A small image classifier, trained from scratch.
Model: 1.39M parameters, 96-pixel images.
Training: adamw at rate 0.0046, 10400 steps, batches of 128.
Data: 98430 training examples, 13.5 epochs.
Rows from block 5 of a small image classifier, named by matrix and row number. Each number is 200 + 20 x the weight over its row's rms, rounded and kept within 0 to 999. All counts start at 0. After the name is the row's rms in percent of the matrix's.
Before each channel's rows are labels from the 100 images, of 14976, where the channel reaches its highest value: "top examples" is what is common among them. Only what is clearly more common there than usual is listed. The data: retinal OCT scans (Kermany 2017).
# r30: branch 2 reduce pointwise conv (model.blocks.5.r3.0.weight, 96x192x1x1), inputs 96-191

top examples: finding: drusen
r30.74,095,194,254,194,219,195,210,224,218,213,206,204,193,200,184,235,206,184,222,225,191,240,210,232,214,202,192,190,188,200,192,208,202,208,218,202,201,223,223,208,232,219,196,204,204,225,191,201,205,192,243,198,207,198,198,189,178,205,190,196,209,203,219,203,203,208,182,194,202,210,205,198,208,229,182,206,212,204,197,208,189,224,242,184,200,202,197,204,191,202,196,195,209,184,235,193,269

top examples: finding: drusen
r30.17,097,198,195,227,190,170,204,212,218,238,190,202,225,217,212,217,183,156,211,188,188,190,178,196,231,210,204,191,207,238,191,197,189,194,199,189,187,208,191,210,194,216,194,181,191,205,214,194,204,240,203,198,193,219,193,215,221,206,204,209,187,183,180,195,210,217,216,206,173,194,194,170,206,194,222,198,194,249,235,208,199,209,181,248,235,193,234,174,219,209,199,224,188,217,180,173,203

top examples: finding: drusen
r30.24,129,216,220,217,202,181,202,221,236,212,234,214,222,177,211,214,217,180,192,213,224,229,220,218,174,201,224,180,175,195,190,212,214,218,208,210,216,171,224,213,228,219,200,223,219,210,185,211,210,176,222,199,208,187,186,177,183,187,178,178,195,223,213,184,199,191,175,198,225,217,212,219,187,230,203,185,194,211,189,181,211,233,236,188,205,189,192,186,176,208,183,237,199,213,216,216,245

top examples: finding: drusen
r30.95,097,188,245,189,216,197,209,222,210,207,209,200,191,198,186,235,209,177,218,224,192,242,206,225,202,197,203,189,187,182,193,210,208,225,231,209,214,227,241,195,244,218,202,215,206,236,202,213,205,189,250,199,210,202,204,192,179,189,192,188,209,210,228,213,191,187,182,194,214,220,205,208,189,235,174,208,203,193,193,209,198,217,243,169,190,212,191,210,193,187,193,196,208,177,235,202,278

top examples: finding: drusen
r30.31,082,197,171,213,207,208,191,187,203,186,210,201,213,178,204,193,207,205,176,183,204,186,187,173,139,190,202,191,187,209,205,203,195,227,224,193,228,201,229,181,195,204,195,197,175,222,226,220,222,213,211,202,197,211,204,212,206,169,187,154,203,192,202,203,180,178,174,198,183,225,201,187,152,206,191,220,159,193,208,217,183,164,177,184,195,248,183,202,211,156,181,230,170,184,195,223,195

top examples: finding: drusen
r30.67,102,193,239,194,217,226,216,218,234,194,198,204,190,208,189,230,212,203,230,219,191,236,211,217,210,196,170,190,205,196,189,203,189,197,212,195,193,208,202,198,233,211,197,186,204,202,210,199,202,211,224,190,212,214,181,212,199,199,205,202,206,190,228,197,201,203,201,194,181,201,203,190,200,231,189,190,228,212,210,195,174,222,240,193,204,170,189,205,187,203,210,198,227,178,239,158,249

top examples: finding: drusen
r30.46,090,191,238,193,213,223,213,219,242,198,202,202,193,202,195,235,216,202,224,218,193,235,206,219,205,197,173,193,199,202,189,203,190,199,208,192,191,205,200,201,225,210,198,192,202,199,214,196,204,213,228,192,203,217,180,213,191,204,203,196,205,191,223,186,202,200,200,196,183,196,203,187,200,234,186,192,230,209,212,196,186,226,247,198,207,171,191,201,187,202,210,204,225,179,243,161,256

top examples: finding: diabetic macular edema
r30.51,068,197,187,171,199,191,201,184,216,185,185,197,167,217,184,197,190,196,204,189,188,180,184,196,215,195,205,202,194,165,200,197,201,189,202,200,201,195,188,180,180,193,200,194,191,170,182,191,195,173,186,204,201,180,195,183,192,193,192,210,191,199,200,204,182,160,194,197,195,189,200,202,194,190,180,215,187,167,168,208,198,191,193,139,166,221,163,247,171,219,177,172,186,190,189,198,191

top examples: finding: drusen
r30.38,096,208,225,234,203,175,203,228,234,248,208,204,233,196,206,213,192,175,209,223,195,206,208,238,220,206,193,185,191,226,194,206,193,208,182,190,206,203,211,219,198,220,198,195,213,215,187,206,198,209,230,187,205,205,184,200,202,203,195,178,204,203,187,190,211,218,193,203,195,208,190,182,205,218,211,177,193,229,192,183,211,236,213,237,211,163,214,175,193,213,187,259,197,218,206,196,232

top examples: finding: drusen
r30.40,119,196,271,201,213,190,202,232,213,226,204,208,199,206,193,221,199,179,228,238,197,220,210,239,224,201,202,190,180,209,194,205,201,206,208,196,203,197,224,203,222,213,201,201,211,205,171,211,202,184,236,187,210,182,177,177,161,192,182,180,209,201,204,217,209,207,174,195,202,219,199,194,196,212,190,199,198,199,179,202,186,228,223,189,189,192,205,207,192,234,188,189,194,208,217,216,239

top examples: finding: diabetic macular edema
r30.27,110,199,202,203,200,243,202,196,208,174,190,197,206,191,213,212,214,217,198,194,198,213,196,187,179,189,181,208,206,160,201,199,182,195,231,187,191,215,186,177,205,198,182,173,155,211,217,199,191,212,210,200,204,218,198,212,207,187,203,210,212,178,203,192,170,152,208,187,152,196,199,171,187,201,184,190,224,213,231,197,177,198,205,205,214,191,194,177,208,161,253,233,243,156,206,130,196

top examples: finding: diabetic macular edema
r30.55,101,196,215,195,207,233,210,202,228,174,186,198,197,205,208,210,214,207,216,203,190,211,201,188,198,197,162,204,211,183,198,195,183,190,202,188,195,201,190,194,211,195,191,173,179,190,208,198,195,207,199,193,204,208,175,211,200,203,209,211,202,182,210,193,193,181,211,192,165,192,198,178,202,208,184,190,254,212,224,195,171,209,215,202,206,168,196,202,197,191,239,207,251,164,214,132,205

top examples: finding: diabetic macular edema
r30.16,101,195,208,200,200,239,205,200,217,171,190,197,200,200,210,214,210,212,207,197,196,212,194,187,185,190,175,204,212,165,198,197,183,197,218,185,190,206,186,180,200,197,183,173,156,198,211,199,191,207,196,198,202,215,188,211,207,192,208,212,208,179,203,193,178,160,211,187,153,196,198,169,192,201,186,190,231,218,230,197,168,205,208,210,211,185,192,192,203,172,252,223,244,161,206,131,195

top examples: finding: diabetic macular edema
r30.12,107,196,212,199,199,238,208,203,224,172,188,197,199,206,210,213,209,210,218,198,192,212,197,189,195,191,167,205,208,175,197,196,182,194,210,186,191,207,191,186,209,196,190,177,174,193,212,199,188,209,204,196,205,213,186,210,203,197,210,209,206,182,207,193,185,173,210,190,164,196,200,179,197,208,185,190,246,208,224,192,175,206,213,206,209,172,193,203,199,184,237,214,255,162,212,121,204